Weights of a small image autoencoder: encoder layers 10.
Rows from block 3 of the encoder, named by matrix and row number. Rows with one number belong to one neuron. Each number is 500 + 25 x the weight over its row's rms, rounded and kept within 0 to 999. All counts start at 0. Numbers have three digits each. After the name is the row's rms in percent of the matrix's.
# fc1: MLP up (encoder.blocks.3.mlp.fc1.weight, 768x256), inputs 128-255
# fc2: MLP down (encoder.blocks.3.mlp.fc2.weight, 256x768, transposed), outputs 128-255
fc1.137 116:538487460511494490506422445555513464450488495482491465528447503488506514489479512513502495543493512477474522475516522478542569500492512512539501528525494464499448467500488532512514454487505541482510495502540509536515460516519535478547494504484464547542500459512512465526531495505515481533446513508499548486500514496469480532508495504494477477508509524473505476471517455491506508473483
fc2.137 128:472422560496530546517507509491494495463505530522503519505565476457479551528524498478491558470517506538487533484524485504498468517497548455458473467469479510492514537547526499475516532470507491519516503483495490487500497503495464456507457508503462503466548467523510504484483522534499489470482461509511471512495509495497507491463530465472522555500491505536530496503521546490518505523533
fc1.138 117:508489482505482488492504514484479526528565514485482468536494496495493509554519506572522509471561487494500519517504521476526507512509463490485509504505455483456492484502503505521452471471514543474488512533453513470524486525496489549522477506505487495509507489478500532487508434475552469509531528496532452527468452495497469500502472481542516550511496467538495496474491459495503548524502
fc2.138 069:539511485472493496512480517499536494491479548531575490512487498536471489498521463509489517482499524494525465531489479520495479488505570477527533432473509505492477471497542477522479513525530497492515541459460513500544504492488481483478563452481518505501532519487506498494505481509492503550465485445534529486469498465470530488499494462501491443483516522499501497555464540553538490477488
fc1.139 143:504500529517513493487470489459504555535552522479492442540468483491480501515529497519520499461546522503479453513518530473526511533506478484508474526475457496491513458471491505499478456462509524516493524517471512488498463537502504537506446512528497526504502489503519520462504451509533470513493522514510465516444476495496458484503462512528534544526477476533512487459509459498502554492509
fc2.139 083:506495481497483517485472499500492490485476503512503541478488516509482460506498501521503515530464488472508507538446504517489497457492574486500501471491524523497506568524540475492501538501502489484491494479492519515551525465511481486474528462519526529516521511504488475543484543498489472502518482464476528481527486525485533461501521466467481506493536511560480500547496521547465476482499
fc1.140 076:503486516540499467495487497479487539514487514505515523493506557506514484531537504527520536514487516533513468515509492493508505476486530514499536546494472500521541505502488481478484510543507514493507501520495508448551499488510481509478515485514492501492502510492501493480528520478536512540484502469490485487531463443482493486502496484481486486479563498508490464525523489529488446487452
fc2.140 062:461482474475462481501536546518504495497488482496470489500494507494499544499499499456515480516555455507501494526531509493559519515507436493502546462532495525507466482485525506512480470501481511500479501486525483517488513489446518511530491535459515512482512482481546473543502478471504502499516506527475464506497515545497491490510483498500498503497546477497507546422506492531492517499501
fc1.141 107:479535483519493501484512520515477498480467482534544507434529512565528509503500487500485480531511478507499468535495485509457490538483500535479513528498458466524494522512528505480458570520484471500513489493498493480470489499507485522499504525466515516515515551484460471465479520518550501502483528500494531463435481527531510507549524487449436503483501482479491507476463480568483465502477
fc2.141 093:523541470493506483518526488458506520518491470542516531509475551503525487508514503538523485504511497461439515488511479526574519532537517497473506528490515515469519517473512510521539533502511464481458480508508538482494490484485520488486536463519470425484509462483510488533481483493533477490483483500504493519522494551468487460517512520506470512469483505531485529493510531531504519520499
fc1.142 113:487450504499503512502527506458434479509500523538454478541504466506552480492532508517481532528495504482508512506491483503514481530485523491528544524503514477541495539519500511522501479503525502519495513496462506480536481519500531446437473474474501501468533524515479471526474489501525511502470473495503495492493516506501536543475471530479477504523518478536465484492520509476539498480483
fc2.142 109:515523518511466497551505522488508536521501527495514511426518533494509466471505472434504470473528509451448458496523509459469497462509508488488499506526473518504479482506479492485522463506536523503486484495547521507487556519508502494523519534477484490493492497504469476519487487502488515513472498465506504543531532496486496465554503513447528521506526496493536518508493525507473522497493
fc1.143 100:436484515534534471489501504528494473506495514482492507467544472567525499480464523486517471463515558530515496497517522525556511499489497521468470512507478520510527503491506539501495505522486477470453542522503504514496514444557492527505519491515486518523540490516480497555526529497481473493488492517544466478508471489489494509505490468484476510485510525484483484493467518495498474528448
fc2.143 080:474502500517495543471529489528551494479454534517489475515463530479495510466511514483506496506483520470468466489541470459474475517497484498480491498548521507480432506486500493510521505512493522501512507499492486479478518497480531450493461547501464509515480453446474490503532504489518516486495483513490520521496486524505487504528486490481533507506498514476504527432472517534491560516497
fc1.144 101:490438483509495521510513478515504526554483464551465478497467475503510536534529508542471518475571526481499493500510511492565508527522533466498497492534525494502466508514536489501468465500438550533511525521493505488499511497491465484480481429522451484526477509494504483469451529518518539499515463484460489485512477566469495506523494478527552454516485508485497492494462526516458515474520
fc2.144 133:488504519526513520483481514527462465482478524552520568507541521520486519490498508514456510508512526514495508517526473519510531485519485501494496524501490507510495497530492455521514496500516486506506487461533519455489484499488447513490473498489495425468499516497543491516542513534518466494501480530477518509486467467528466477436503520498523504511537488448538533471516497470471510477495
fc1.145 072:500464504485522497518479483490469527554538484518525501511504513535510487522536484483512511500479483503510525459503533481555499571478540525510502511463498469523515537521480549463490498509495472505505516524527533515516537460514469490484529490485506531533494498490513464512538540469525514504460516465530501496482508461516477491541515503462465544502528495485487473496492524517512494514497
fc2.145 075:450488524498508512502488495551557496489486521483484531498500484484510472447501517488469504514519488511511465504487484499481477500499499510527465483525494492519476544487495520533507445493459486491502492514530482528508506569509491530519472503495509490473499526465474513478519469495453482517486528496498486492507470572510513498516473511487529484530426516493481513555528468493508507500516
fc1.146 115:496510488448492480490479522506486544510527476506478513524479497486485497468505508497481462509515517490485525480540471480495515479471473476491509459469496526495495476475461502486507522487488456464504477509532524500513487443507535489531473521446455510521501490551494511498522491492472487531529486510526486500519523502484455529500530494505429522490474534510488532506554500449480516505509
fc2.146 128:496522501485450531523520534479531450504462535495530505508558518513530536486525512538479530509447473461501516495500470505459504514543459522494491531518522493465523523524530503499480499480495518506470487493512520476504526517475497475505521494543507466526521492513503488498532521499503485487504520505486529505465535467524491485501489494513530449502519508542476480497474490517537530491460
fc1.147 105:508513459510468521476502501524483498491523531543491533472515438451537512535478491497533512521478494430529477515489469501478488518500511425468507484494486481484519487497523559517482545469495491512507487513504488490514497498500526529489489538479484453520535524509529506509518516454548518524485506513501527516481471461471511457473510516524514522491522508465504513516501507471512510505545
fc2.147 093:468498504496474478482496483519521520522472520468492504499473519491455504469468495495529490497508488467493425461457500469471530495487507526523473514535535498523543521474532522538465508518509529467470517472544531534491497507490515475512424463480477513481574519481462511523527476509513482470510503507508494491490526477558468534527518501487510495490486514484496508475491469536507542469549
fc1.148 094:496487494519520492498512492524476514498511475492476509529500536517528534507488490475474526479500530536484482525537505511478465500479516462514529511517464488504514462470497515513512489488488430477490492485462548497501511525494534466511506498530522511481511512530533490464471487521510503553470518524534512512459487499525472529519549504507534518518516521492535475519451532487433546494510
fc2.148 097:474488452488502469484470426489527494470472478494490502490474458518477487510486540537488522544518489467525523455492516507492545557502478501515487478513510541506506528497510526496490484471480503494466528504531499496505507495473449538503515466474460486513493533435498548550541529467508526480497454504478480476470497521558498517441481544518503496525468512476505556519471483519504471505450
fc1.149 087:522491511543558520489488509452481539488500532499501491509492497490520531502518492503526472460549468480510490543506491495514494463510513550510519517462492506526469512508505494493489481514515530469513419494502509500543470498527496521494535515526527491513503529506484503484507524501525471498513491514539473467508538481462493492514489498512445481494484474503527522489509531468510517447481
fc2.149 087:483485515486496503494544526472554497531502473504501510483519498496502492472440508488480515520483506498501537537506473520452485476492478444537506497537493457483471498523497531470492512477480466484472518541500521478505519507530470545470541496488491499492509484477480446499518453513500526520512468524496512492458485536571494503504518469474536525484484497534528502529491497532509526541477
fc1.150 103:519505482499481537546533521519475487494512463505466543527501492470512545472519466522516526526519466485472435472521533505532505489480483485530465512491459530481500499556477506548509483499494495517484474477477482507487483468526518472528484526478478512495518488524520527513491497480461482527510533493472499488479473479520487501488522457445548495500511466488474479508517493503482498498496
fc2.150 101:524493488500532497532460507488484517524485479484495467531524496528507509498469505509520503488479485485498549538486529565521489472472520487476534477518543459494464524523494511500489470542526504467499473504459509531493492511491505492492448515518514522498538449492540465464491530527502512523484514509457475443521505524494514489523464486489467473518475507464481504494491517456494489474465
fc1.151 103:493492503518498431511522532524471516481505477499498523477498493501524441498465511484506443530483527535508491490468468485514444527500486519499480530497470494533510533529486525551503471523460557501569473454493508537466507462522498521483507492495523529502481535499494528500466483464475527456526478492514507511513524489481511536481479541513534471520500507514515531550474470451480524539523
fc2.151 105:543437505512521543517537502502479486481538510506491519503487503472468535506549490512485505465460466489498499490485489498485464536517503498476489515488497529466465549460519443493505509455509534500469533524538467437490503510494505520477524512470493529498505434514474512501477519527525472500509489516511507455505479493526526499521552518512471512538512503455484467485501490520498532482477
fc1.152 093:500540499499467513492530490506503495517520564493510486486522460499526464484467449505505506507490481494498487495496521515423502510482513509505474485550529514514488504504465481486536471515449482488467516565513490532489555499539517478510492507489495510488455489465479492507527520515548510521511481498508478481495464505489512495507517500511496490548516523452484503479498502431513515506477
fc2.152 084:488503530504474507540474509488501497512460518488523464536560512545479498548532475471498497484481468512531507509531478485485462526515531497488525535470500509479481490480499512516481500524503551482497528493471522508541470478519486496516452484499502533508523493522512458463491504526500526485513521537512478518515488458521532526525545521496520509521493504548505496523496482534516457492472
fc1.153 085:546521526511506490514522524468452528535500516509494467515482536525511525522543483524511524469457507524477481522530505494540514518488500485508517541476525480523507460510488493481494463507517532498486514495480474489464528505482477509508480485527528551513511496518508512505511491518526518504472510493516469513456498472480458479527423490537541480495526466506501437463530493499486521518503
fc2.153 066:501472462516503520482510522510507480551483507482516536521498543474476526487508503486488526487534491446535504537507526490514534483480534466489479442499490527457526504450534491499501479524481521517494494468531484499508532501464486452480523510490559543543529508493540475513507477492511484502546520455546511464503450538530491509475507533466506518471508576496506503498514523518506480491485
fc1.154 095:462528499483475493452480496461470537511470521505473491533492508500535534464489507485484503462519502515468488473540518496525522501508501513487493520488553490514470510511501508493533473503514492527502517511530488503515485519501495511508512486469508536470497493539506557532513474540453515502453457516484479522449486469498505488449506518531516468478512500522521467504444498464498486517478
fc2.154 087:493478495510488480506511495562482501530499501502493498520484491503504446470509520479480499520501470513508495505473502566526495457523540544505450511484517496514464506512511450511486504491499504517526495505490494466499485491467507496490495529525509512477512498506482456532523508494536498523509530437516544469521521531507491476524521519456490519485497492412464490451492561514499529466471
fc1.155 116:506534505513500508516505476474481493509529456499506443517510501518473489491525476520485530542496462519552503519438486439521433508506520541516488474456490518501491490484503494525496489520474473525542518479553505460458479489514488460486494467492483518488532513498496513523516508496489529480452495459496512471486529510519493539477511563471546498480520470509454490520492538533493525481499
fc2.155 117:489474516510543513467508480502527551513515498498560533452547483512485515480510502525524469469502534488471493505540529503500500499513459489509494508479513486484479501518498498442484527453484502481544539483511493494518495485538515504452514494580513489503503498462479459514477494465493517501489436499480500488547511533491521488516515461508472500484538482515486518506499465461461475508482
fc1.156 117:467541524466494491454500545495508523490485499521472503505502480517475498502453480519481483465502462456497497509530469489470520476481512506463476479469500546456530513514543498504455493512489514501533490514478493521539504478576478530505473484470515525466479486495464478502510508461511489498528445470542490517502518510555498524514515496497557462526491541462503513488501495502506514487464
fc2.156 123:512507468530508488534539542518478508497502459500524508494519537459523472499531526416490536500494492542517482555499509497523515523488507509486498543522470506547464456486503493508505451460495474503511455470479481456481499486497556493488502525516459465509508492506483528520467463506508509481491520493473503528451575475493520498536478501486484515436493471476511484482530528477472522498456
fc1.157 087:491485549471518493480522495506461489495508504493510482529464520517525532540554468513527489499491535502474465500480487504510445528494506484517509541485519499514511506512501512502469468482513561539512449478520493500506492533473450501510503477522493536542475470504517515516465509449511537531557515530490529452481459467509434530489443533509501530481503462501480476500503472538503493503480
fc2.157 070:468481491485459465469479473484541531556475529433502488517483502473511541480480546501479492488511508457489497453493502503502549504475520487491502455489491547527441507502490474504529498506467506483514534487504476482494529488480513487469512541513509510504513559493512515483530464509500504455476516471522486515531480487504514495508495501487488493484471532447481530455502462511490495515463
fc1.158 083:482514526505508482510467473465450471464498538485512515471437541517522527535560493489507559474513502509483446506450501496493480528550463471486510527480499482514529494415513512515503494520489543509526505526502484491496464482474482496530542498497512482506477475522549517457491509482516512528521475512512478494505527476495503483499483536519473517493499508523528494518550490551507480518522
fc2.158 087:490506478460501498474497488471531546510497511484500486515505478487453489529499504507496477507531439509494495512538501505511518492473496495508522475546525540531461484525508522516520530485458467485512470489471487523536454524478515501496549525490499510534518522484515481477513525523491482475426507484458478500511494501503499515459467484532479522481509505506486554482465514442514457517521
fc1.159 108:501539518522512452445537487402493521521509491517524486498500492498494516479462531490504495495552530473478495493502470492511496477509464494504546516475464494485522516534546483500495516463495481478503459516516515495508502489494513503476562492485485508471502488478500506511434522525528483482512447486497508523550532484524486518486497472495504498505513487467532493488490461477511482470468
fc2.159 122:491484502481485470494502509536498468527514518545520532570513498508517488492500528461471503485473458506552519502451482505499497518490479517486476492489465504518536474498505454503510492516494487566490480456509487511486505496504516491482517476582552480514504512501543554461492485544475503502512530535492465487498512464502514494518442518463518529510478461503501477497493520473473521495483
fc1.160 103:530470511522513521456514454493508470504475514477490503511475467498516516445475532524488464512467490475479496560541503507499453455474510493468516520465516479494493495507478491521508530449533529516514513508496522557501494536486526537519492473507500544483474491455481486522477517483505451530538520525522494493506479506469461533505547460529475493472525496472546502488543475480484512523541
fc2.160 104:484524517487507491504492494522476499509505505482550517483572523471481453516534504477455479486519520470500486480484497541503481530511477482470504497473545500484488519519498550488512493492485485481499470489497528491488490494501489451506480529499480553501490517492490513487531566477507505493474448515468520520511507520463501475461498514510516493444522525480501516501457452478479534522464
fc1.161 064:511534488502422513510518522502529475475494464528481504496486492519498539487474454461527504495491497478510465508483507501480489534529493459514489496504509524485490493483498510518506508488450487511505471478483498492547446498562511545498487485486528522535560489497486487491517520522526470506468499508486471535559497479471536503530498509518512495493484518466528503527494479459513454475485
fc2.161 057:483498476500526525484469508500460498518523509512496494508499528497486543492518518531524480525522504522524518512477493511511473489524483569473482528488496491493472438519455460470462465480465498519514528497521512489519456522528501477484464486539570490490483507516538509490473510519516495498560506514526508512495467468457486515464514501500509501543511473539509494524459504495478462508531