{"image_size": 48, "downsampling_factor": 4, "encoder_norm": "layernorm", "encoder_fused_qkv": false, "encoder_layer_scale_init": 1.0, "adamw_lr_other_params": 0.0013}
Rows from block 4 of the encoder, named by matrix and row number. Rows with one number belong to one attention dimension. Each number is 500 + 50 x the weight over its row's rms, rounded and kept within 0 to 999. All counts start at 0. Numbers have three digits each. After the name is the row's rms in percent of the matrix's.
# q: attention query (encoder.blocks.4.attn.q.weight, 256x256), inputs 128-255
# k: attention key (encoder.blocks.4.attn.k.weight, 256x256), inputs 128-255
q.111 078:547455544418567476565514508475485526551481444464469508469438529541444473521475525517494462547524424471426531476562516507444552469435504507442565427477470467496517499643465517398395498427510450539473445564543431576558517543587468603436454421506381497546478502457516472600440563479434543493562537430493533546413435455495469602545476477527579504457506503546591468554482537548495456505488
k.111 077:516377450555510452384534514529494489484534552540427470512460558530489494447473523486457455439520497458533533620528497482523515419472506497531484474517487535374474445554491671563514428559469484450477427481442518533574524560459462542623509385431512488516475541566489580441498502455441495511455621509475526518603536424507563495491517562497492322505528489535535450442517555401471563540402
q.112 067:482627496458462478502415538541499558461395477458527513527469461463420428487456520493522486421468448516452409482472504506511591483517640473474391401563442450534556572482545536507595426474465534508561546535461473572470525583492465520420494516540437475510496535543540406481601559526537428474449456594555523457515418507522496470539537557548471542491445443516496468530458515540506482446585
k.112 073:487480548489500535423559534423453454560485451457539487380427462483515460458500549499516446557469483451447546476437443448476457433567503462491528519479383571527524609537555559545483487506526401534548498505507432509523491511596502485470561571488407537440490522527497470430483442520523516438421557487441519604573555538529470497431466583389443502550510473522516571554533407429556469450467
q.113 074:515533476538572555559490633474506580575510522492539536517427481518432379438520399489469503456516518382575546441450466564506504540543518418448575480496532434491546451495459550548523485505445437493599514552508518581428504521469467539509404508490503513434427544616376411455531464353482463501425446559443439499452479486525511420485436502502533534532483512439408372473528483501382542494530
k.113 082:443563536523512452478574436458520561570556464511589413493406558461604473425477553522505534551436440485518521466462357479510491493443412488484450562502530485462575542550437496454538614581545400521595515412565467544435572482607428510470514500462489467503487532499541495491481527563484524467461436542444498532515422460572501556431464511485479403538464523471480516549468463417503543443531
q.114 084:462464503497429510452542390531540478511496545498639521372464421511530484460428470484486531436507605520549437538587471579520514484590533460518469577472483515461539505565545505371522499464508523484392477479512374416468540564644496486530529478483469527464518522487434413488540416459355448499529484521468485540533556567480582522550473458462591503570544431558557442551532526401469581509530
k.114 095:448501513531418502437550476525472463593448554496538456503600509549489501555557444546522493558558524373454540528535532507543573478483600444520568574499534502552437492537487451488509496487488592416415463543514455543559525474570435578420429509468501540522445561499478427537515485568490516526463480460516527456503529549448539468469469507495423473529561501423443514558597463484505555566558
q.115 066:580580532475557503473501453463503485541538507461444529601478542591531482468414493556452527552549342422481468501518513527566445464438564407519496522521494492525494491558525567533475519462505481543493561510536510597498466511471481475538484509572556500460524561589530471522535513418434432443520553493446487467533536432434501524386467535511402497456523566554474551541428506454514464475391
k.115 070:492367490502445535598487474481579505522541468337526478514491561480489517490512566461564478512482424465563511544558459531525405540559559546535463507485507541466536440538539591534503517504484493497575521572502411447516569578409421459553470441547455523466556529502466503631488520461471507437553548483443508471544544525517530439522528533451488522502475535564543574410360521472479437456549
q.116 075:595442486513523449485602481490461522533619443498547531523474437421541553493515514511522507506581425465519555511524502483483470511447436495418495502487497553432517464497512538409394494473455584488468478505553534449540550517483499527548481473450435497472445555589564521487506356434494514541568483457454631542513457443513544440496558523486525461503554546527390528505410474408472354525499
k.116 081:546522480507509451550473526560556516457458523458409498570571549595447593533481528416534605537396481476613427614511505529511565467557423509522546558459485571508467497471493524480506523476512475466532475469549487556386553430588519530457439401494537563429487555547570479567459544470513510470591514436483507546471417446519487542418499510457530466457540601466447551419465536532478548542492
q.117 079:598427466543551535449504464483531537483463418469469471536539440477524474512396458527494561522463459491552485529492385577550485488529523550518554417409571580559480459464540492511521584500462510426370620556496416502463505496462570506600504570518494508460433487487465575521479504523441527541536497560585531443445518495434508571561551523473490537515567423595409558509472466504524470440479
k.117 079:542468500433526494548487429507391465472513517383528509477575472590496602520488461477520480541503438496448511572547416587572586568508463480467480442501532529526503551503454426557428351570533489562448507631571461458557453523552537517594590491471575510528513479536520502524499474514502521540373486479524502490467482570488542527456473476566522516519454417492538482580496452496465525468596
q.118 075:574540472539458527445476532490557459455547461490534498475498497465441483497533529521492450486518505496459561495500422372493341473431482469466476512580542566561513543530471542483442481412527481540476521503559605603497455455488558456538564549515444492477525403456460572557530558504508469466542496503621543490420521465588463474536496502526521609489507543437568502563408530504536487450448
k.118 075:430480457445507515512528488398497477540466539527517462542555451484504498514475527435516391572515574546464445501509494457455527472615549548513510526497500511482493520450549466535543508557508500505529538584589478473503610547461505411464542482541394464457534419506587565555477560550532553538467597528439545434567445485533513539464530448525516586563401492513490594506512473551437600456401
q.119 072:456558493510506467528512426591549464545554458484548448550490555526518501468555477558445464446624530509584488450522490474499476542500489530489515441448427390533443531497533443481476549546500406620514494471518525487578416478507426418475499487573469495590538457440369449434533528557583473503457503520563457468441496532594447442481510521474530517491486581436424477482545509605520537491519
k.119 078:556487484421525540465490527505499585409480554585566468473463519556495480576475542492507508477477547485404515474398471559421453570504629492471413416491535458534585488506553406539569502509482439506477522471431484552571471506510428469520543576512553493543506532529449541407497546501613437517444558392543494478487535513568542531471462431470459537536472596478412482441559469565538511476459
q.120 070:491546474583459584449602519457444535568584483501532521522412484480497487474620485605484474471582430476550562504570545443538524498567451579476481561499406504587446461498470552528488560471479532441526448500562480500523505468512458544524494508502471554496569494469414459502429443454593502568553547491547524464548521503512508426512553488562498567499598486448422455492531503514532483461578
k.120 077:447623484459452507479512454498517487492440569464540466576464452480504475516503551418473544502531483607517502533471491447567525491551512493468445606572491522555499503529518449512536490382442405405465527453420571497419551500466493438429465610480535507559524516592460495497454605584515535476607494472535535481381490545431455527414464496515595443484496544487445533478566495500489560514427
q.121 077:466418499528429538447518528470509488469443492425534477548424403502506484533480468521529511400484446526474464676447439560605511408485521565482394472450521427477485523532530542477535469488430405564560506515552490649452492478470486440425533363539542584501573581531537490564488546458454494421507448416444464547562468577548500479428538464509423541466529360503539497600499548506526568504581
k.121 081:490552538534459579586527558483523471527432445454576510499439549514566496515537595484473535523499460490518553497435482580457438540450455364591560448487455537581469417548458522469514529449512608437480504611480480457466577509491554417513523571539392462449493641536507492535451472446469507352553467503499515497486504557495576486483423508484462602520464468489468524485505497533486538561522
q.122 074:561461538541464411412544462497378503431579534525564443424517432538498487566459476425526486581467445591550562497509479417470556498499520498492453512500531477465593576452493440524540417552508452522557474462481511449577593538601454561531559443432465431553475437499438534477412479590583564498589490508506498525583427531556474457459522490449561440531479449437491541549486401492481538590594
k.122 084:504594533482522517480427527593482486481461527522418615454550431545514498436614486460504450493499494487482541458591587501537484458448449454481507620520430462523505463487464553431563530455577462473418478441603498544396515458509555464526501426484521539419468506548597494458424470484509565501508549536510500480582459442423488489379478562527444503371458522502479477552488468535520471492488
q.123 068:548475571609526473482506532431488532504569481514475514566455543613529453479557477493400513516553406504574459490518417420552522472438431561494560518449499443454474496500469435527435509448475434552490565552522531526517418423464529483502522462567452557540501475505375500618423593459442439542519450405520412545476505509491464500413523524477491563535567478486519440566498573521513411458433
k.123 072:515571477455465498494483511469597578472515410551559415560456537433514436493462564467541532480463495540514514596505411572576395590468526448500445503457498457549467469452484485496497617436470506465408521624582497513420593502428437554491563519520477502606528538490487563497491587521410563474583482442449499545522446527498579585494432507521510558532435442452499478509402534623466472469560
q.124 089:464535517518470431537528545617398414530483499506456517537430564533576546547527565491519522573515446512411401450461562517573488546452503455514502502561513498461500456556550522497489491437609618494525432473495407483513522493472505472455506584495418546463516490531549437557486436602474484618516534460477643511447558491450494550532444546610496452498551459479618482406459588575495441481504
k.124 097:474494514497407530415498515488539443487548551563527490538533555455462545511432576487583357448544482482493472599462538477449452474543433500515423527501472518502399527484473466557626541448469541465515529546561525488489487426535533480415556451517459471526496508519520483505488418479480582600494535419457517553486512540436393493485469542470582456473530457438518558512549457556477447507514
q.125 074:471479520569515536564539426472448574559469395519464452458489440516564505514557431517551545513455517449483565404415531559499543574504515470541499370523497466535535477607581538448515527543468473552480610530467462538538496506472505496489572428391582533525468482497433438531500572564461638456462500485486487425434504503433435483501493475481511506496506537537449629489514411522522506490446
k.125 073:505377495525497426510481477426441518545519509421485451427369469548442567557486438489443524468582539638473521554435483575518497529450464559628409447408618581483495522531534496513525489562460472447527459557453518492536408577502536521533482464480517526517503478492455545515521426471462480462510463554466473515526525495521534508510575497576505491480529454520455541407454440495499453536540
q.126 084:489460612504456536387525552539431583480532509458532451476426552512543439510521457434518492501484462535546528442555559518505476520396490535455439471462495579546492540509532483528526437515491538527481503557413527511522391514509478521464484461579487520415628556558552559498462411549509576615506510527397520471587465494477454455505502491435425582525528486540470462479523439471582549460517
k.126 084:499560522515535556401434514451549416561530518529352542432474474471501427394524497480512456455431505460568526468420509506473436513528439451451536510570517518590450553505466477521476481514493468501514500559459443488441533461538555535522561462536488456498531501375442541459543495510489439568565487548474460534389547511469549486541495558456592561489498534549492506548516566552481492385472
q.127 077:443607507424518457547505431525512470533551530472431460497553464503484436466428542537462454518470458432498477625505477430460530510512520467468603574432461511554468501468425443510458637551515437498595449425479443572533566508527577561507549545607462471499464493450483465534458526497496478521540495614575501542396562461473517571506480533478503486513472536466450437470572496551497477479567
k.127 081:506460518486436462491475410518381544494531571563479463490534458410506431492526494488540584480474511546538464496691433454446605522458581536489510483537517497441592475523445448507557455570531449525489449396498464481565476487499514509555642449497619436549467541500541502441449521515564492520542502461495529417616514558478498519560465447493518421477480523384466486472568443454509443395471
q.128 081:488535485484581523444470595470468629494392535563354526462569544550478512501611460507391511434508528447488406391455458532495536538538550460499515495500486481594524468555501530528568480496552561516571448572535504564572521450479487481540499603582456478493518443550446451490522496582505489454488474543482490481486507484470511535531431485575430486584543525497474477545505543514507424505536
k.128 083:469438516440511464466576493538489423478441521517399512580614562494400477476434452559551444480450492534540558567576487463593493464589494441478453502477511524426456490534412487466579424485525538383475543575571511538561563456507551583559527556453465547521509504427552460525418538435456510527498413495560514559504510478521498388545462569395484426557562438547458485534484540470559609532460
q.129 067:582557483522499531538435500543515492472559461517448573491553530571482491534446473571441508530532535552545557434498492457527390454431493441410416568491544485519465457550447446474391459489504476412527394501545486426495547499609458551533493529472542506431484483434388479538547411549386429561452488445523527594504532458540472444559500517444474535499458497529516435481497572571461419509559
k.129 076:593496563457444591476472513464413480409519580482438595502463439521571535546563488522446628522548464533499458410541570492421528509511498575486505459395525482612562468514482560514494573519461537524568553579496453509484491446503517586546562533500500460491537548467537553444497496459409407538449475522436495513472527607433550523536505500456519579533575497382507504487555464530438492593468
q.130 062:488611571591511515587481454571541378455484500494421557531527538531464544531498505524462491482485552510435513530412498544439549484538576504517542524486559429429501520510530512474471464561502574529569484401566449434502416518555517520529598564449481475492527499498385433437485484354470473397545544495454444487446501491535543489449441538472593426496408525467453405484448526553490587498471
k.130 067:552578514525511515583582558540508441585469445510459613532486517488543597554510452501546483462474514470535429484484534493426494499476549547478488500437497533541592558471579430508438576606493528384524407522549494485575526491619497588412489550522430526398615427424439476448457450452524510514500378515535467561484592451560475508508529420645465502562524401467481503521389543425507517456488
q.131 069:558500441377564493435488540451539423466508534531407574460571524443592471494432460546588554550475471551460455523540479493548455536534504475436456541464517452441498524479455559520492378537477521419551403535471480482500498449629605564488517485552477621563482523510535446410460439539486526589504452495517488488598468545571484486565450510451519498485465537523545477509441494454511451411463
k.131 077:423542455479496549465411479482500466436520513478432543487465482563470453554513548568438530477571541566486479508545548527458459499447413549517484480452524446416518498493508590553500501508459474578436523509495543572442527518588493495564498532498496435531476551479476626568456499436411518669487507439462482542551423615496461447502495472511412474524534553547497463401444539466423484447523
q.132 075:633466505450487459528523397469543549473536476531495480425575501478538439473492515394530525487468410479481495477558488542480497517567555522481522623518418524524525510501425500552618441514535458557517505372504473437451487620578476501482580532539464475517540560533511483432572499506413479546450506558523524526542504492440586549508437457435518467609437443435518399573463489566521518507512
k.132 078:606462355463489478487473444491502530456460431527461428481451464575452474485383547544500515443520417444525555450513415534534435501535461584453494436466464530544513523503461490461458532541538516563458558524545533487565550562464395457521432351575489470539544486560464483560490457463401439570532470545445612544551460602490453567544554492565455470561511438490493522411434529536503559410421
q.133 067:478510515477458558423506528524443514419483560512427474473600511485487533542514495547498538546535513468508559474411519414553506456576501501473510393509558470526466520549574467501491400575434533426549478469452488482513629459523400536458434503447461524496495541559426469550489545538446442536461465523545401472459486484462476534477460542497469501580566481559430576516544469484526487500521
k.133 072:499404504486543532476537547562463408437427471522556422541577490491511493459442452528403458444591479574441637505453438419550542503567438467495472516456558511479474519429518523575513544404535459509533484498588520486451431449562372530415471428508462519546568456521471495551474502509593492498544521388499546585490458476473473495540430576410517512526490494452537494523490499439558508479519
q.134 066:429569449390447438518523412427541506547574569484533508533537483487562477484507514558643441528508572456486499488553505490559552463500494547490529494472539567451444430470488405399549549490462484489532472543489436510449467459428520497475489415459453594571570504532549495535499453466488492527559442523558520487476498514489493470505529467488537498591500567506416458457516376487550495485479
k.134 072:460687528521599450522566463438531548591524445541433520447516529477524463516432485500424470527446523489489530525517493520483522482456453459587457503486457445552649488529532524412501530452459491551384490485536546577475438577450551383491560472431524496564516463515428525463521536376551481475573601537497496463531466572465567520453509511572462494596533535473482456523491520541381540452489
q.135 074:450558453394442441459479544516476431557516575460507476534464433443578527446514435477610470467492600441490420625554545426484592532603497431463438494495536500509527495496570398441483484486504519402509526415519512454491506512548505553449481473550460494553472502474489555549543484496485524491447594459461477544511555512480485434512586489449534538491598604474486510522460495525494509471442
k.135 078:472523434490489528483534451496413505560575519441476445516500381577388440415582433486588490492603552518558463531506489535536559496507450457494475483550481404505602488534545452495484514508541488577415574443459574456577547499585480485502507538421521600449481490430437471576554585437592576525528515493442373488527444571609402448540518506522539527476478505528510470612495528430537586380464